{
  "dataset": "stained colorectal tissue patches (NCT-CRC-HE-100K)",
  "horizontal_flip": true,
  "kernel_size": 3,
  "stem": "deep",
  "optimizer": "soap",
  "learning_rate": 0.0017,
  "eps": 1e-08,
  "epochs": 80.4
}
Rows from block 8, named by matrix and row number. Rows with one number belong to one channel. Each number is 128 + 32 x the weight over its row's rms, rounded and kept within 0 to 255. All counts start at 0. Numbers have three digits each.
# convs0: first 3x3 conv (model.blocks.8.convs.0.weight, 192x192x3x3), inputs 184-191, a 3x3 kernel for each
# convs1: second 3x3 conv (model.blocks.8.convs.1.weight, 192x192x3x3, transposed), outputs 184-191, a 3x3 kernel for each
convs0.3:112114087119201160140151105126136138112143100145110139140071100166153167151136075155187124143105145141096128132129121123133132130107123118104123093181175140166084123127107122133098147156130118122141118110145176143114
convs0.4:117164140161149084150071111084145129107136121129130173110172139142160114133103098144177120121137129124080161107083085130051236097197145118225158160148021136055142122096084097116235134153132115148120065135120133182212
convs0.5:118054186090120096131169149120164123118149121134142079090092108109025121154133154138106094112065149078133080135129120138137121124088118157095131096112087121164131176174097099135109110153158151085108112093138071164109
convs0.6:137113116090164114124105175146130123123088147129127147149099131027213094135131150159185121106148095190103092106122119122110154106158121125162148097122113134091168094162108136101130144145141129195101151163118121119123
convs0.7:142097144163076115151167091085113192175081091160163056135084128166103093171173126102129116170160096108158114139205059051221164093057227141124123122110129139147098111118114134164147075118151130164097093216106104085177
convs0.8:131145151077130138135157118164138136109135101117071158071092113088100159166183201130137101196126112153179195144098130094128141155141130151183140133135171123108098141144064124137131124130139186108097142116130155156158
convs0.9:141115134176082151101128154114156088151121147114145119097157109175041191109169168169128179114117120079132145165083130103156092195090155141103163143112136118092078155138156124110128091169090085137186130085145142157118
convs0.10:169127088154150125130090164140120081132117130144162128190119095115144142137053127174169192143157145094145090121130119100149109123131134151159084154142145149103137133150118138122140123120119094134183097121149143135109
convs0.11:129106155168092140137152073094151103054165165151083176169085112166133087117165106096148132110148114113120116127161125148167082122148090137089170138114111125159088134187114115062170106147150129144083121131096129081128
convs0.12:108172099120145122108092150154165117163109120157073131127102094086107087146103127133131138146074059192175119152133113065130134102121159161128134121202089091100128151051208097161080123165134205088137135071082148172162
convs0.13:109152157060152125120098149077142131120192118103087148107159152073148154144099159108158095140154129113061171218048149215045075151209104095126181070090127137101124165119074156084121137159118127091153163066166149150118
convs0.14:085131084126165122086206122109121173130109109114173056139150121093137089085090127102168213103135119154098144123154146119131117103093160059129111138181092109145115133126162105080091151110175158118188122106101093138138
convs0.15:153150076121133134115155109111131141133141139110102136185181149050103149114151122163159151104072074117159099121141102107144118160119138090097124189184103105082104093119169133098117144134159131099165094106102147097089
convs0.16:138104175121137131127156081147112082176072115127070247113125155067133114167174132073164106152091147108187150088121115155129146109146112124119159114150133131141060175121059159124160095100201126136076151138161066153181
convs0.17:078128133084117178163099135224090113144079193085158132105162149092193124125099137165111042155118085128140115110082195119111145142099132068088173122102139145141128180114143142152091070128087189166136160142042104190107
convs0.18:133114165143110128163134094141119121095074091076200212102100128149119132190138103116162138154093149159118092123115103131143132106144143126132143162126163157116060149111084100125188066169193108084109151149158080137121
convs0.19:141093128080102123155165131081130135142077132151201155151087096153129132164137119090174125122105127143122122155139107156214148079088104131078139122138149138129146151149163192163113053128125139132104166176142084053110
convs0.20:117150083140169111104105118111166181137033112147213099173098138136193128146131172120111132116151118167139152149078118167098205095193102104171092075183103153098144094084124145111100133137138124087179172133156202155097
convs0.21:105119146114110155146090139077156119088158105180123104130123169144076096118062131120100134141118118069094164091129163155118143104152132123109116156147127103076135104171127123098113136130147194140125175097078095086162
convs0.22:124129162144088194120135160174150141081123137119129104114099166119119134086183157160117092113131074149165160152167089085114097140141123109128140166075172137165153153137095087119133112153132093070097138104109186142107
convs0.23:125139103180079109080130113120118172130144131111091123129109144163106110124092117128071170132100071182115164153105112108138119143122135170091113133097078143183122138147094101150113101145164121092166110110145188128204
convs0.24:110128141124105142114138110061169112184101143107116131130124121182087114136153076145112121118081079141164136141092153093142130139136108100122125135107140113199099116151091141166144097124112155111146187140082172147098
convs0.25:135146143161115110161046104097122164147113123181091134152107127134150153140110067163146171119135162095088100120107104070146195042181218145139149225092058128054102099078104117147162091111214163115117094112142155139156
convs0.26:118124137129143151113119137089140131108119122147152162126140105124171163039148119182065121137157216117126104124119104123130113131108162166144098124132203114141094092145154146124144102142093186137115098168189143127027
convs0.27:123150078125142136167119077125140143123133155101163134119099139164143141113074126091128165098169156164096143162055131111147087153062179138175097089102179171117099105117129128152139135102112076120180145096201182095124
convs0.28:120126128133127120137139144148094191122126125157086150108137104119103141121129109116117115164078153149141075094075194141102146124157173120092124101077138134065113140084146159098125174081154133061201111000138131106104
convs0.29:117123122141114096125171103132151166096111135128138118145105121165158092093126140138135160073140149142121061130091155147111136151129149151158104088121145143116085119141112142065169069169127188117155097161146093072121
convs0.30:119133105121138179122117144127138108119123118155114141123177091141109136137111131172156138131124117113071135121106109145136132127120139114147106098134181149124121095097184133131099175112104178147118142137125147040073
convs0.31:183138114134124075113148106102111144107134174138177091186139142126101126113139112170161088151127133105126062100086147158094158122049232165159115142112062095161092156153093124169110175136117120184085141117122107193090
convs0.32:168164115145092105083152161064074200122162121151137084166151138133088105102127163178112117092172124148094139120154125140131098107107161150174092147106109104113168142106194072170143159133096071116155117187187167057106
convs0.33:160172126103108115123132106133153164137139143146140092178161127162084132123086075122113154112131136136155074169128140177153057096153132114170108081144105152131171133117147128144144133147057099134102133124159118109154
convs0.34:113134149165147166145124132139154138179146101142134108162168151199117117148091107131160137158139114113145190094139150133134095094156135153153116156094133133140164130123099136105138104149119176164169126098091141081137
convs0.35:125136137165155140110131072106114097123174146109136112084145154115159162108137163136135172114128074081103149114121146105143118149129135144182138139124113117106123144142130159139116136078149104168138106129104112108129
convs0.36:164151088125108168136106143113095117119138142155112127115162125139133118163150130155160144101163155167177069078149152164104116104166109146145128166121138086121108153142119151161132088117051105096105117127133107159155
convs0.37:142152079149123125108142126144131133108137147123164113165144039163134088161102112184116146136104153111123142147108116122127128146093126123175143071116158121147164157165118125113123071162132198093129109097134179126085
convs0.38:106171088137145072109125131117103131125144154122162106161090154147178103100167096103167167145098072146175201081150113117160124151089201134123090156111073100170131159115110087129126121121116114074121101156147170166137
convs0.39:164092114092099128148138106102153122171118125113160124083104113149118101146128128081159142114123151139120143124140095137137123100129108168150066105073114108166152088114155181168111140127104073121095160163214121108137
convs0.40:162087119089144137146148168105241159234095060118071084155067130081150160141187137150142087116122167142123137116141086132119127160110088160095119068152148109138185158155118125147152116135089097164100133137077093102107
convs0.41:141117100175101130078159129173111078186086122027159191182142094145147143080107150134126098124180179102098149069183189053134151223099061142100133108111144106142126068158184099119166194125087102161170078147141189089084
convs0.42:163135095084166167179089143137140117152170120107085108116128148102088132148130076102164158137083148110080184130090069171072086111200111105102167164170180131108174140166142104155125129135158095096132147112124086157111
convs0.43:091106129146117138098158093144101146099166182112109118057145130137127171113146095141167056151143096128122125107129160119116123143087145161118065179090154071184115100161137152082113134152146186120111095147120066168117
convs0.44:122117102164133124068133150162095142115157111157142132149146192123129115100110118126138180124124151127047149124154125127098147154138102100132097153105133113132188126148133098150125131120083127189157110121121125089131
convs0.45:127165104165131106123139157214118107120129109132129115117164137155121155102186113119105120152094122112177150057170166127158113166118098111122123136161099124136139133134105173136132112059180115162125100160129104165120
convs0.46:138109162110165156173104147087135127161101156077153136115120119097066142190111174117175111200108120099100072134173136096107119176152145179146166120142133135106124087127137165118139152189085129159092167105120078119124
convs0.47:127146107098145132121113162114121118126115130135096157161156103170119093154148113157137122187116106152124087141090156117119121122123111126143139086146126116082157114120131151132131101162111176100109180089093165113100
convs0.48:106126151060184123132148124103136149123122150132152081140120118122182069149108102138168159108124110188187114181146046096110149121074226086153145061143157139194073158112059126111127184126129230123123128099121157138108
convs0.49:147123144196083120146136094153047184152144142114083122173104072140123126195120074117095094116140090161134103145131111087125143082124179149124144200027151187110092165113103089132157124124183127122064166096094197105068
convs0.50:134117106138147123099119134162098148117144121110117112086159100090127143138146123117147177130161165077145087093144105112162086171169150149082159170143121068090117136098145141116116111171162127096197078164190074137111
convs0.51:138128123047092113159098153042070060198173237123130110138154145124075111113106138155141155116115118103106084148156139118077100106192099167160128017084105145105153134128132156131139158123143142147185122107122119159141
convs0.52:124145132145113150117139097169119107110113149180087143095160162122037165148102119073170108160123114136074169083120122173118127104103139109167090164141116126110121130127149154140107129065147122173100089148095108115157
convs0.53:129122146142065157143141184118126081131090134127093148117166112133121121180159178137127113119179089152207097135098155093234114091167061167113154160088181185114109122114172114121114135154095131128131094151082146152071
convs0.54:157106126151157117099104151129138132120126139140105102168127142189111110096175146120118111135124136088148149109147146135123126156139100149083087149155137087120147131161083132139095102127205125115107154098153070159113
convs0.55:140128082144120124130127122144073145121182077183109100118126104129139129115117143112129089117173087092122137114161152130105129096120169132123068149116127155121119123079255160131070104110123179182131109142106143096092
convs0.56:122155149078157113155111146134130123144158141100147095197153096101167102088104144154137151127155169069144082090087078117132076177126147113173139085146161133135149095155119117107129155145120102133077151157141098146124
convs0.57:135148078135137144116060153171089101147095114077164159131140074095153154150067118085161176080086050140105123124132119127123098144143145120158099163160093104082136125122154094116117159139155082126139107098148114101113
convs0.58:099130120092173131155099101154149098071157133141109133081168066195104137107158104127139131156114091118135147096129131171117135112144124126097099050209133170130101143142094142090107154108155145104150165093092169180152
convs0.59:134155140073166161091115137144111115156149097175126112110168136087191111064119170123155113119119157123119161125087116246112090160168053121186156013166204111128176116138123190176087150207062081213121142153121145173110
convs0.60:100122156089096135152137190082086110106086175185155126120126145139106133130166147150135084196099129123137173193180132163127083041115093117074147102113156149114161183183089176140109097106149123113113174181096089146143
convs0.61:101089157110139130137128164144112132151136147133142115089128157090094142102109174145160113111088077066142142144112128113142100145134092123104153163090130109127151131158082126119140117145116105110198161144093081114186
convs0.62:112117171093142137153145106069095172075163136149123102117128151076116131111154151110154138103131177104171127237221092219072084078074167087111188101157129179102131205190114164114076105092153116144099126130132048144146
convs0.63:136158141109162166090089159133093166088154098170096166105135111140174142097112133117150135179155128143130109104141120153096152085109114113138128133199206099088120146143130145122124153097125133177114171116084120109027
convs0.64:093133138138131094147112115158099138143121123156116119133112071134126106183097148117072113119140158094180115114121116111146120148153089069113118161137116132182141148144110134114155144099130153147086213159111125166096
convs0.65:124140117129139108112189148138110109139112121137111140110117093109133091201169116090134121132134157094134133149134119115146115122066136127163172118181145089170162095094145137079114145127112090126117100171102137147138
convs0.66:099166148136142064122122158143068130119150114156131145094147118118123128091106161128104145073093114083107145136142088117074202116161120090140099140113135168142129124174138121136086105145136060083165105124170153094175
convs0.67:114190128126120096099152109140160082136136083119152137111165147124162121084132166110151111135140101111185060114124116116150130134122099127135149124098146099164075120105149114139121110058182141141166091135139116153123
convs0.68:148126109149142104096193123146138073146112170171131106122114171139123155169157112137131034126113132170181093107148184111089143178076100117106123171115102058213185147132127126124124097135118114096126122116174125185086
convs0.69:149084157121149121117147110113167162107101084138159096078108177188138116155117146069103102168218169123097151140114153134151107135131112207093135104130178124135123075123133134118172169062135127131115138105179105124125
convs0.70:149101153136207150113119079160144117058171108173107118106121123155102147172116105185149141081184075136108117093062134128129129188121150111100141107189183107105080127149115116115092153073202128136125112082148116110193
convs0.71:077129078120116114138142144188154167112081149129126093147118147066130116136122138104063083173093149171136156142069135132153096097121158107129095168118089104138150162085171122139154119118084195236155131124089102139171
convs0.72:132161174126146108146109104180193146084093072129163107132107101170123148115112137114166105098216112155136150111117104125121158165120107122179163099193129149077077162133063126182153095147146122149116073134152080155157
convs0.73:113114106090119076160146175145107137104114169127092129137105129150141142100139078109151054144066146096076091140141124134104153096127123118086148101179086129138149149121150134122115148136108152087070167114071124097120
convs0.74:152079117088120160142174148028191121189114082127109157127081154121119162121158130111173153165128133146115128175141112101127184108137080141077134129120137137128157120198114166143106142089111144145179181195115133045122
convs0.75:133120130069084174142136150122108111207169138078080119087148173087087134095149113100121169163111091074130154152120180136087079127140130123102121093097154123121150148124105187146120115126115143099140190182082087099099
convs0.76:105166093117084143110142108141139117077096139112163097165112161021126125115105127145129176087087084137138112135096150117132098140141116077211143160107067101098081129136137157115117138124105129215126104141063146108155
convs0.77:136102133115160082174133073121111132107146123114150139111120152126135102086128140104128088161156103167039088120141148161089132118099165128156086104123110176121092107154103146136142125158038149129106162135134107064192
convs0.78:069154117146104111115161104098146111217129098127112125104117174097120135134125149070089184146096180142092108168099136068167113132143145097104131144091145121173103119091138094168147103178088140126180091080159123067143
convs0.79:158150116156077109137091165108143174107220139057189106167098128132095117163091155145106189076144137145118168124133083135157141145128096134137100125065154153128166141143139083165142082167112105085110122155129125088110
convs0.80:106133087113180112105125136116121128167162138124085152154109107113115149131112128148062111132124090197193115134151133095150144129166089113117125122150128146157073168121082091138118109141134125039129179112162221142140
convs0.81:110151180141077128145134108171075104133173128114142131104124176168088110119142087128060140130175104114080128119151134150115124137125085099143152132098128152133142173077108122186150131119146129091097130192130082103161
convs0.82:151166118153112089122128134113100139109128150113058179136126114138115136090154123188072152137123081156120097098173100132140114144145086169095122149158085151121133105117165121163132134151097106108166078113153112097126
convs0.83:149122110164136128142069135099088152039198164085179131160102089146144122152101169154141131089142086130095142111168113139131151122161091151127159145106085133087136125104156060206148088161143094119135090137115127174147
convs0.84:100130152086088172114107144131144122185152070147128152160117136162101129143110125092099169143168116157129124078170055111138119149237088089128170073068153114070182129121115126112102150197180117133124160119089227090140
convs0.85:151155136069137162153117172242144080133145161118094110079136106078138117152135111136142084119111123100137130102104168120120137108122131116112144142099123133144174125090185128134179158147123057144120087114104074159081
convs0.86:118141174140162110122118111110101164081138120164171091146119136099134137140178122124102100177110075095138184134141094089086176154114157117191114117145108131126145148160105131118123144117147215095108059089097057146170
convs0.87:143132136145122144123069152187159153086116096106062112161151082119116169151099163117111112125100110209155195073051075161175171155212062095076146160133147126113154116109129107102122180170121066107089158151120171151119
convs0.88:087104144073157098150122183210113158095044109120136117137146149078114117148136129104102131141142103174091121181138108136152153096096083083074126163164111131133171094155178123124072149084129081067059214118160106096097
convs0.89:158154129099187110118116143104127132132146105146133130147108138156133106086119118108032136084160179167094119096144111154143110113132108153151073111141174122131122128136147082149145169078142103118122094137165107103138
convs0.90:121107165148149152091115153162090135110148107120168105154140133120166178110133141177148115118060199122157114101175103126163090124156094120128166096132155097114146175113099115111128151143100155154101137079140164120103
convs1.3:111104128130135151144100173161174085092130200099167146132122134123108164134106113078133149126137149151123125162136089141105179084124157186147161127148122115083127130103089140089148162105159085115126108077129161116194
convs1.4:150113138179127132125106115022100116211151116067158120130134108168138103136111101097143135169125092163144121119122110044069159114172163141132151145135102166154128103088144141162138158115125125102118115122183115134110
convs1.5:095114161124101105157118145128101209172197118130120184124156216086216144147105086093159116128165149115088161152134161118145111144209093106149103167173141084156092130098115124149147112106130188135123114113052154118116
convs1.6:103181170147138131111143166083159195139129188120108066145133079118151151105107110094132084150108150144144121189095182102057140145086167109096152132186163132147193092136109129164138156172176140143105109097132110145154
convs1.7:188129111131155126108107102094085151120176086148135114141133085138133137112135093143119118120133099120154074023197129142076150067177133112116082161152157055143159140130133159153104121174118104121159113146140132160103
convs1.8:102165115082137101146083131216108148106072144139211038106154154144118153120139122082085158129110161167108158148161125126147043104072070129150110143113174113165084122134086138138119108112147161132155114089100137112146
convs1.9:140079088155117106139171104207093005108166167129106255149099147145128105086124124163156150106112113138116133169255122115113205095085120098106080112106159123178136079148122120101132118089082108109131182124142139089113
convs1.10:148096136152158132121135112147154082022042149143104110138193128113118120123157143120122138137059149133141136128150090093200165097145127104109117142141154203142104124113150122112093098145137128119144076105150092102139
convs1.11:131103114120095112104084150063103134115083151108160196114122126139082153112202089156130140098161161145120140114109231134104100160093098137151097172096107163150115126155125161101119125178120149120156154110087110137142
convs1.12:147096106111155112131124117198099215099228126247151174119154148154138129120131098047180149128124152115096128123206186232094125172085136059104103120154109119148120091149112076095115128149119161073147131143154081118118
convs1.13:095116109050186088120130132140117061076158104150123115129135139164116151170107097157080114124157122137101091183055129184150110082161158147118116139064129096123161108141136122135131136105106120145116098128109128111125
convs1.14:130103140148123171152130172150198185057135057175077195167186161138121157093123137116106122138062151143132126138136147103084150091135174146103165122119076119170094088092131186117131125106168131081056162083168113128141
convs1.15:187118171115105139130095078209136059043177115106255152114153131131140148115163127069152100067113111139148147206114148116110049191166160074153085105174211156128154138113114118072145113112157178145114146108129117052116
convs1.16:139134124125166129141117089102088057162132185089105120142115120132097108154144161196176123138162109113100140030074063126130166118122124145140129108143122126108166129095135116116159130107136119099120159151135158126085
convs1.17:110151111119140114088130141255143137218167071189130026160124144145131176122110132099148087125124122107165094199124140187056163125128163164134070078113177125112166129138076132123154099146100131150130087105100134158139
convs1.18:135125126147120135131121079092167076127134192046136197126143105154130071148120136115115140138154104117089137051088146101169159136104063131120179142162076138118139184146095098125125129103154131107124125147177142084150
convs1.19:100134126101145138114113137087129102156108061068130121091152161133131127141139139090138111171113114097183125177117105191098142052061096105131085129152120133117112157103103132098095135150135143124160094210101155132127
convs1.20:129150107124117125127136117172097129146140084171158116123131101142058131105145145187113065131123116138124141086175150150083132167094149157159164112146077127101154135096164141116126116143112164114087147146142141158133
convs1.21:164138138117130116094174140149165211140104080213120047170153128163154142134134128121165136106118110111118180060216151187176076191159048129149101120123121139127131113121134167097081084196139163158158093166164093113097
convs1.22:162102147095137156140148108198131120191104205192162171136097198141123141064178138094117141110144178065130145188144094141173151131177083133120147121115141145139122118127117113131101142141187185168127162132124065096073
convs1.23:214074147107154124123106116112096193120119143239131089137133152128099107114091178113150138183130180147100133058196155156191093094145079072133099140128138140150160108128131130113124168116135132124196142130088082094085
convs1.24:158180158131072176136097110139117147163153185078148126169147182130142057138138134141149146139121093069125212069087148168132081112150096118157062125129163139126161163096143154119107130118141151102151103109153140077097
convs1.25:104161119134112122125115127073165226129103068184109082132177124109113149124116148096143159105154105141099126133028180089093158184087125119173116111129123121166154150106165122118107127103153113164124129106172138083106
convs1.26:121169110145065140136107139167087126127118127079127158123133186108132143095127091097130195092122092097132157151106041128083187127170098137110067104121174118171141151141135127180138144097134115153157105127147149087115
convs1.27:096138144112136117114130152177200128117144153086118170138182114124102155081157129155080089113147096112147141233157114109057198159148179104125095112123140180148139140110106095142107132165100117196182050089147123099103
convs1.28:160095145121169111122098122178180151042142127255103111095122181123132134103109162081095133119121145113119116200073142121123074213148081104169115078084152161132187126097153113092127113157122151117138199115127083134110
convs1.29:176096132118106125144127115108201252144118140112114154160146169110115134104125170108128146130126154108121135174147142139128153128137050120142136112106135096140170107084159115102138127129147140110139109045139079119103
convs1.30:121154138146136116150123124183191130177153138041255101160151121142150133128139120091096127133141167135128118159164124208061056135091132126150101083115125153111167116114076093168151124138147101124128046073133123108133
convs1.31:123085139137117121101121135127110135133078107078120093092098140102156128085121153144136129157110145114169113000166130108028150116140143176083153121177153208131103077177094128133160135115112064145134173141136100150132
convs1.32:123057109140129183101106119114048076193185220084078092117168121134143195131096142153121099146145136107118142161124138079020053155102167131107073117160191171133092134090156102131174129124114147121073138127138126106142
convs1.33:128111162115078110127140134120158108157140116128003135132178163153158146107130162063148112121150158149112129115118030124097136114188103112117167106123132145175129128087128156153088081106150077119157102107092126133100
convs1.34:144086107154136128111155121186188217138153108181101094128098082145144148156128179112125131095135174121133102135151198162107126118093101130118177132143090134170151110121138135131081204146132140102113140137164126126106
convs1.35:087182155109157104135105114117240088094129110141137116142085117147184113110085153154069095111134137129144136161148162205091069161047116149111163177078127136118171108127092101136124155121133100090121094127111118098093
convs1.36:098122100123168111135128114163107113155087117190147105151145168154148190095131112114159152082145151109155090111073096169142115180124071147078136122146128132171117153107124150153076099151154128158138094196131089093095
convs1.37:102126178142110138130169161128188149104123146079153194116112169131164143144112150135113153127091117109139155165129117089124191139171121104097194149144100137123117151120111115130135114150123142090139121154111114087113
convs1.38:159141126115110096114153105102199100073174138107054199130100152128067093166149154143107121150073179127162173118163179107156128159041118075076150096110163123128139091176173091053124100151106153101119136088138097103105
convs1.39:121151123131120113143125090183172088121189181065133179143175154141131130104125103134103162120131106097119122078158158093142161170085123152103072098140177159154113125110104134158099136137094139179189119105119098094131
convs1.40:110138127127137132123170084120156197214169146137193146164106112156121152190156156141140084147098126121119161120170149177102234140130130125119129116136162084112109089125103142132148124167085063125123102154100169127092
convs1.41:107141114133105119187114138156121163083122145173148152130079173125132065124124111098072135120126135141108170176220133064154117117017088108103115109165147148151113140113133114136181134092133124137098172125126143180129
convs1.42:065118126105097138097139161199119130092189115065130127113141150148086160121104109108146178141117155144155147167063164115130161106211223112120154132119120143109125141165083122139140107077181125135087161098110161114141
convs1.43:125170105134078123141136144116117246251088099197136082114090187104129118165095141110145124063121143150091127166136174214134066175133124174137160143148125051103129121128159116080124145131114134098099172081083137102169
convs1.44:176112116111133084136127174150179111109066164174124186140150118108133122162104180065076122097143112139173124127130255096130071142107169111152124157142123162139113163120111123167134152086146167121086115131100126143171
convs1.45:154139091088182126132121175121121151128238148130132172159092130172112113171139160116123079153107147151137166094100187145165138135130113117133134126106093096108154081130124153118156142102134119117122138103084062092124
convs1.46:091134144135072155104146129132097101150106201135074086163139093120129157156140146114103074139164099173129127118113115164041101057089132115088140138111093149151099120081136126160131133108100149101144080133122106095164
convs1.47:114119177076093152118094155174117181158100134177109144133153162092163172140159119104112120162122150146132153128049147107142157225083141099112156123136121144084160130108143130111131123139160134052151098109169099139077
convs1.48:114145140148136129120168140116086113199100079151118111149138117158155088131140115154093119143082144122085121124183139055082202125139116091113157107073132094162121148159134110165125112198126151117112111124147116087112
convs1.49:102168157125102186138117095152175144094215125160136147121143133106152118151100178144097128110143125064113138205035121195150119197040068107139106152131175150149114135095159120139100121111133155165143147103126115059105
convs1.50:148107107123156113154106118134159137100195163207106179132159162122118119072108105078158138095111146163096142161141215142123084068129083095088061121148171113148182100103161120113151099158115134117173130103124113163097
convs1.51:093113139147175133148173092096135128090164156154134137128103112094139099110122162155163143158109097078126147098059084195123020090149175139112148178159127140126111137147119150105187129160126129096126087165134107120099
convs1.52:161134104150142083130122154142213167090168159118121090161163094159120121092085120178093106131144141149127135080071239134087181152126163160113063105116158177142185116138100121120138154125134129096119126088104072096105
convs1.53:087143142119168153101120158151114060092095100082120232148123118144146143129142119148145122156135111157117164165031091086046059192053180158143043114134115151158135143155133077159156115103099103113173121179077140132140
convs1.54:189076141102132159115109128158073206146178172143153169154134182150109103165116109085123078093154109096128157123195139158141089136149023100149116138097083092153144117132081105096148165123133106117117137136090094075132
convs1.55:095131131134151142097145119168223155096146131123102137154170137138145143090152100106134137153103143107135141102138136132078129077022167150167072106112118111193166125122116091113140123099113099107104141090147116129133
convs1.56:081141110146083106131163125167181091178205107031193128122143163119121110111108091163135145130125120091088108149163089117071211067087208127136155134158114097106136091091100157159144146140124064137098120085143123184137
convs1.57:108138169114134098110115119255200102078158217135113155157164128128134117088147159112128118114089177082117133174125132121157135163074004076110140105142199185145098113105131132123126127136128140170166063077148087107073
convs1.58:106076093131156158091095111123145108129162155158156151129109103128099151125087129094084108154144144164119156186122098145078099012081059142093159145138107100137149131102113118108137129101140138094145140152101075082153
convs1.59:127124134134133119108099104110072076188148118081084195130099143115135110127133138136136081123130121114131149170034075168123156124129185159117131125133089119100164115088142147141119129103158114126164146145126105100113
convs1.60:130171113105136116101129131168100095172131107088132098157135112184142118153119122117117078180172113132132137127113160155059121124089001138092106154161140130114123132165078143145166142137150076101162098079095136141121
convs1.61:102138100054132160115117167171087175169165133138195088089167140143120126101182155129148130101107127139139095110161143159142097080125139120151124165127063142157096128193092143117129116123108169119130156099093071084127
convs1.62:139159119123113122107137148070099109129160087189031089140149098118135148128107130091103111134168131118123124186172178173103122160052033123082138135149176122133104170150095099121154132121131101156148111130111113159147
convs1.63:143147128123136138127127114095163073204169155117148080128147113141134108137110109066184137124101099120112096103151089249120064150123161117109080087122156148125172122115104127169156133113133157106157100117130100132098
convs1.64:129130143141097100151167116121169198179170177043243099153123144116141086121084112125147147081143092109117147195129160168099080097108128102103107154157154116106161090120108125089132113142139146108129090113081087114111
convs1.65:142168116093091150118104130103193099176160146075255188126163112137125170149129128118113121122152167122114183149059154142121146106191135136101151129152125174116122088134067143139165111151174119136154119072084099080100
convs1.66:076146149089157130142089087154190127074164223184111152157102108132160139101101144159149141137119163105125128122121208209170059095141068109120135135118164139162175091132130100107149099176110115160111095111087100053107
convs1.67:137107108099134152113121108163106132103196123149198117128132140136151169125170095131111136093121116194068135062188181167162111121141143121136079132107153162159166094127119149089181112125131139129146139082139121107110
convs1.68:161091153118118165132094144144079191105154147204177054115107145137169146183132141143103132090128134143151174089070197119189143067146078130137157144154122087152170130166138141083152133156163137108110153125130112061094
convs1.69:145095122170123145171105136129112184174189137131160101143109167115190150169109181075118129115109157116134136043166104123142090226201130140143127138098119170168121148106106142167119093134145158096105148100136105061127
convs1.70:122138121105129132121086167124189200122098157142168123149143120111121146164133194121086130116157169112163187116198142122143062127062127117160157164110097132116089152096109113112161118121171100136123077078129079107120
convs1.71:141140143158116117103101157130156185180132109125121144130126145127098181107099115146180115135110145133128156109130189107082063162117192134062104137158176143158143143104135128156127144125130132116172140091115131148094
convs1.72:114134136137148154141124139171131222144040195113199102116151178108144096174092120133117198130114164150120105113182078095167092179127158114092180128115091149182127142093090082151125124123170149102145164156120098122140
convs1.73:061162131132124142136116091119140120181133149171206106093184131163118182147092085155169119107092116062162150169113128184153138179053022107096103094096141160173187119162086106151120109113169115129156102105110124057071
convs1.74:121138145085120142128164104057109157205070084134108128151089098121107139124113106139116101129120107148123150107120105153021153120082094182106115141149218146122148117133138147160131139101107107110134089121075167142112
convs1.75:143148168105089138118121091120121058202165122098010111200102120111141119130187103143173092093146115072104123110063109118098102229069118131109116137109125097095132129133133113099124150079151107165157146101136104108114
convs1.76:104123148118154121118131131174255131140033096136208144150130125129142130090115110109106122135142160083096140166172103120123074154000177110065130131146141175106161088112148120130159153144171114169172075088184112122117
convs1.77:067104150109116082103151125146133135192036139135023141149120194139111107069100100164122092134065107145115131131148079100077124141074132128071108109158179154170162146099131152154075090099097152151150130150089122138110
convs1.78:130093094126108118141103134110215149116156226144189229193119127173129148118127125183127128154100125178116115119129211085145163124137047078116160132135141161125105103150140141111098150188093169102131167077133124100127
convs1.79:085145146135131156155131081199116148182063090000130119131121104100101138108088108122140147074169080125096099130066068055151089137113198102114090127149072111124144115129109133077149136106122105165120159112161134099143
convs1.80:146129122143123126155137146180057121174094145172242048098168102144141121174146149097103136158124153143111125106158072058213114055067051084143095128143099150147132121118146114136120102119168120152145112148115119150144
convs1.81:162162108108074138146108119055123110145113154135113210140150108094127165105125122138105126115113136138104141171111125077107155065084102112089146117094094120113102118175129111120153098131083155158146121137161174153108
convs1.82:138089118097139156140159126070204069091145145100171179162107137130150156178163095147122126143101130135116128102101133116120118104196072136117121156119146125151093128150117125153146134096134093093135085101153119144081
convs1.83:126135138135128113101109111093072112144102109120149187142123137093117099119109105137123122151102151147136133130000161070123100186160174143117127126085141182166140144153166158119130104111099126118167148134159124104111
convs1.84:139137103137112168140114142222205081093132094086063058144113115083149112138114077099120154143100150143129081148058138120127085179138153159134103142157121131139120108117131126151127188110131123086123133145124126159129
convs1.85:150121129162133135139129153227147158136149196165211063088130133148146124127104059057127148095102128144092121221075125116102150193145131083138123060126178184141107127114093098133111146147163147126118173133113117147068
convs1.86:139085139131126140108130119127131167097144092150146159107164125148151159132134090064129127111097136149100102128143085139153102080141100071157137111118107130195165133119141066071132138147133147138078141125152091083121
convs1.87:125134153157124123127127150126108113093076140076227244087083148137108096140122115136079113142107150118157110104075086097060082163202187141144145142144141162121119139128134103130101121124105143129111135150082120126154
convs1.88:144140129145087157141170117145125145154181139030151049136121171146139144159124113105125097133131129144085090161177099251058099074094182128104096143123191125089065133102121099170197124118102080123093069106133126122169
convs1.89:111088132141112104121122150119195135148190106093121118152119156131177127177103169093133112137128162126122146109140101079153143160146144101133158171128094131145122098088114174123075079135194128103134104120089120108104
convs1.90:088120126150150129136153148091126124072111085130136145129083122120125145181155179120142094099158069148148130149107124094147190164002134153116144133077097135116175173125123126164104148145136131137176109178143102123152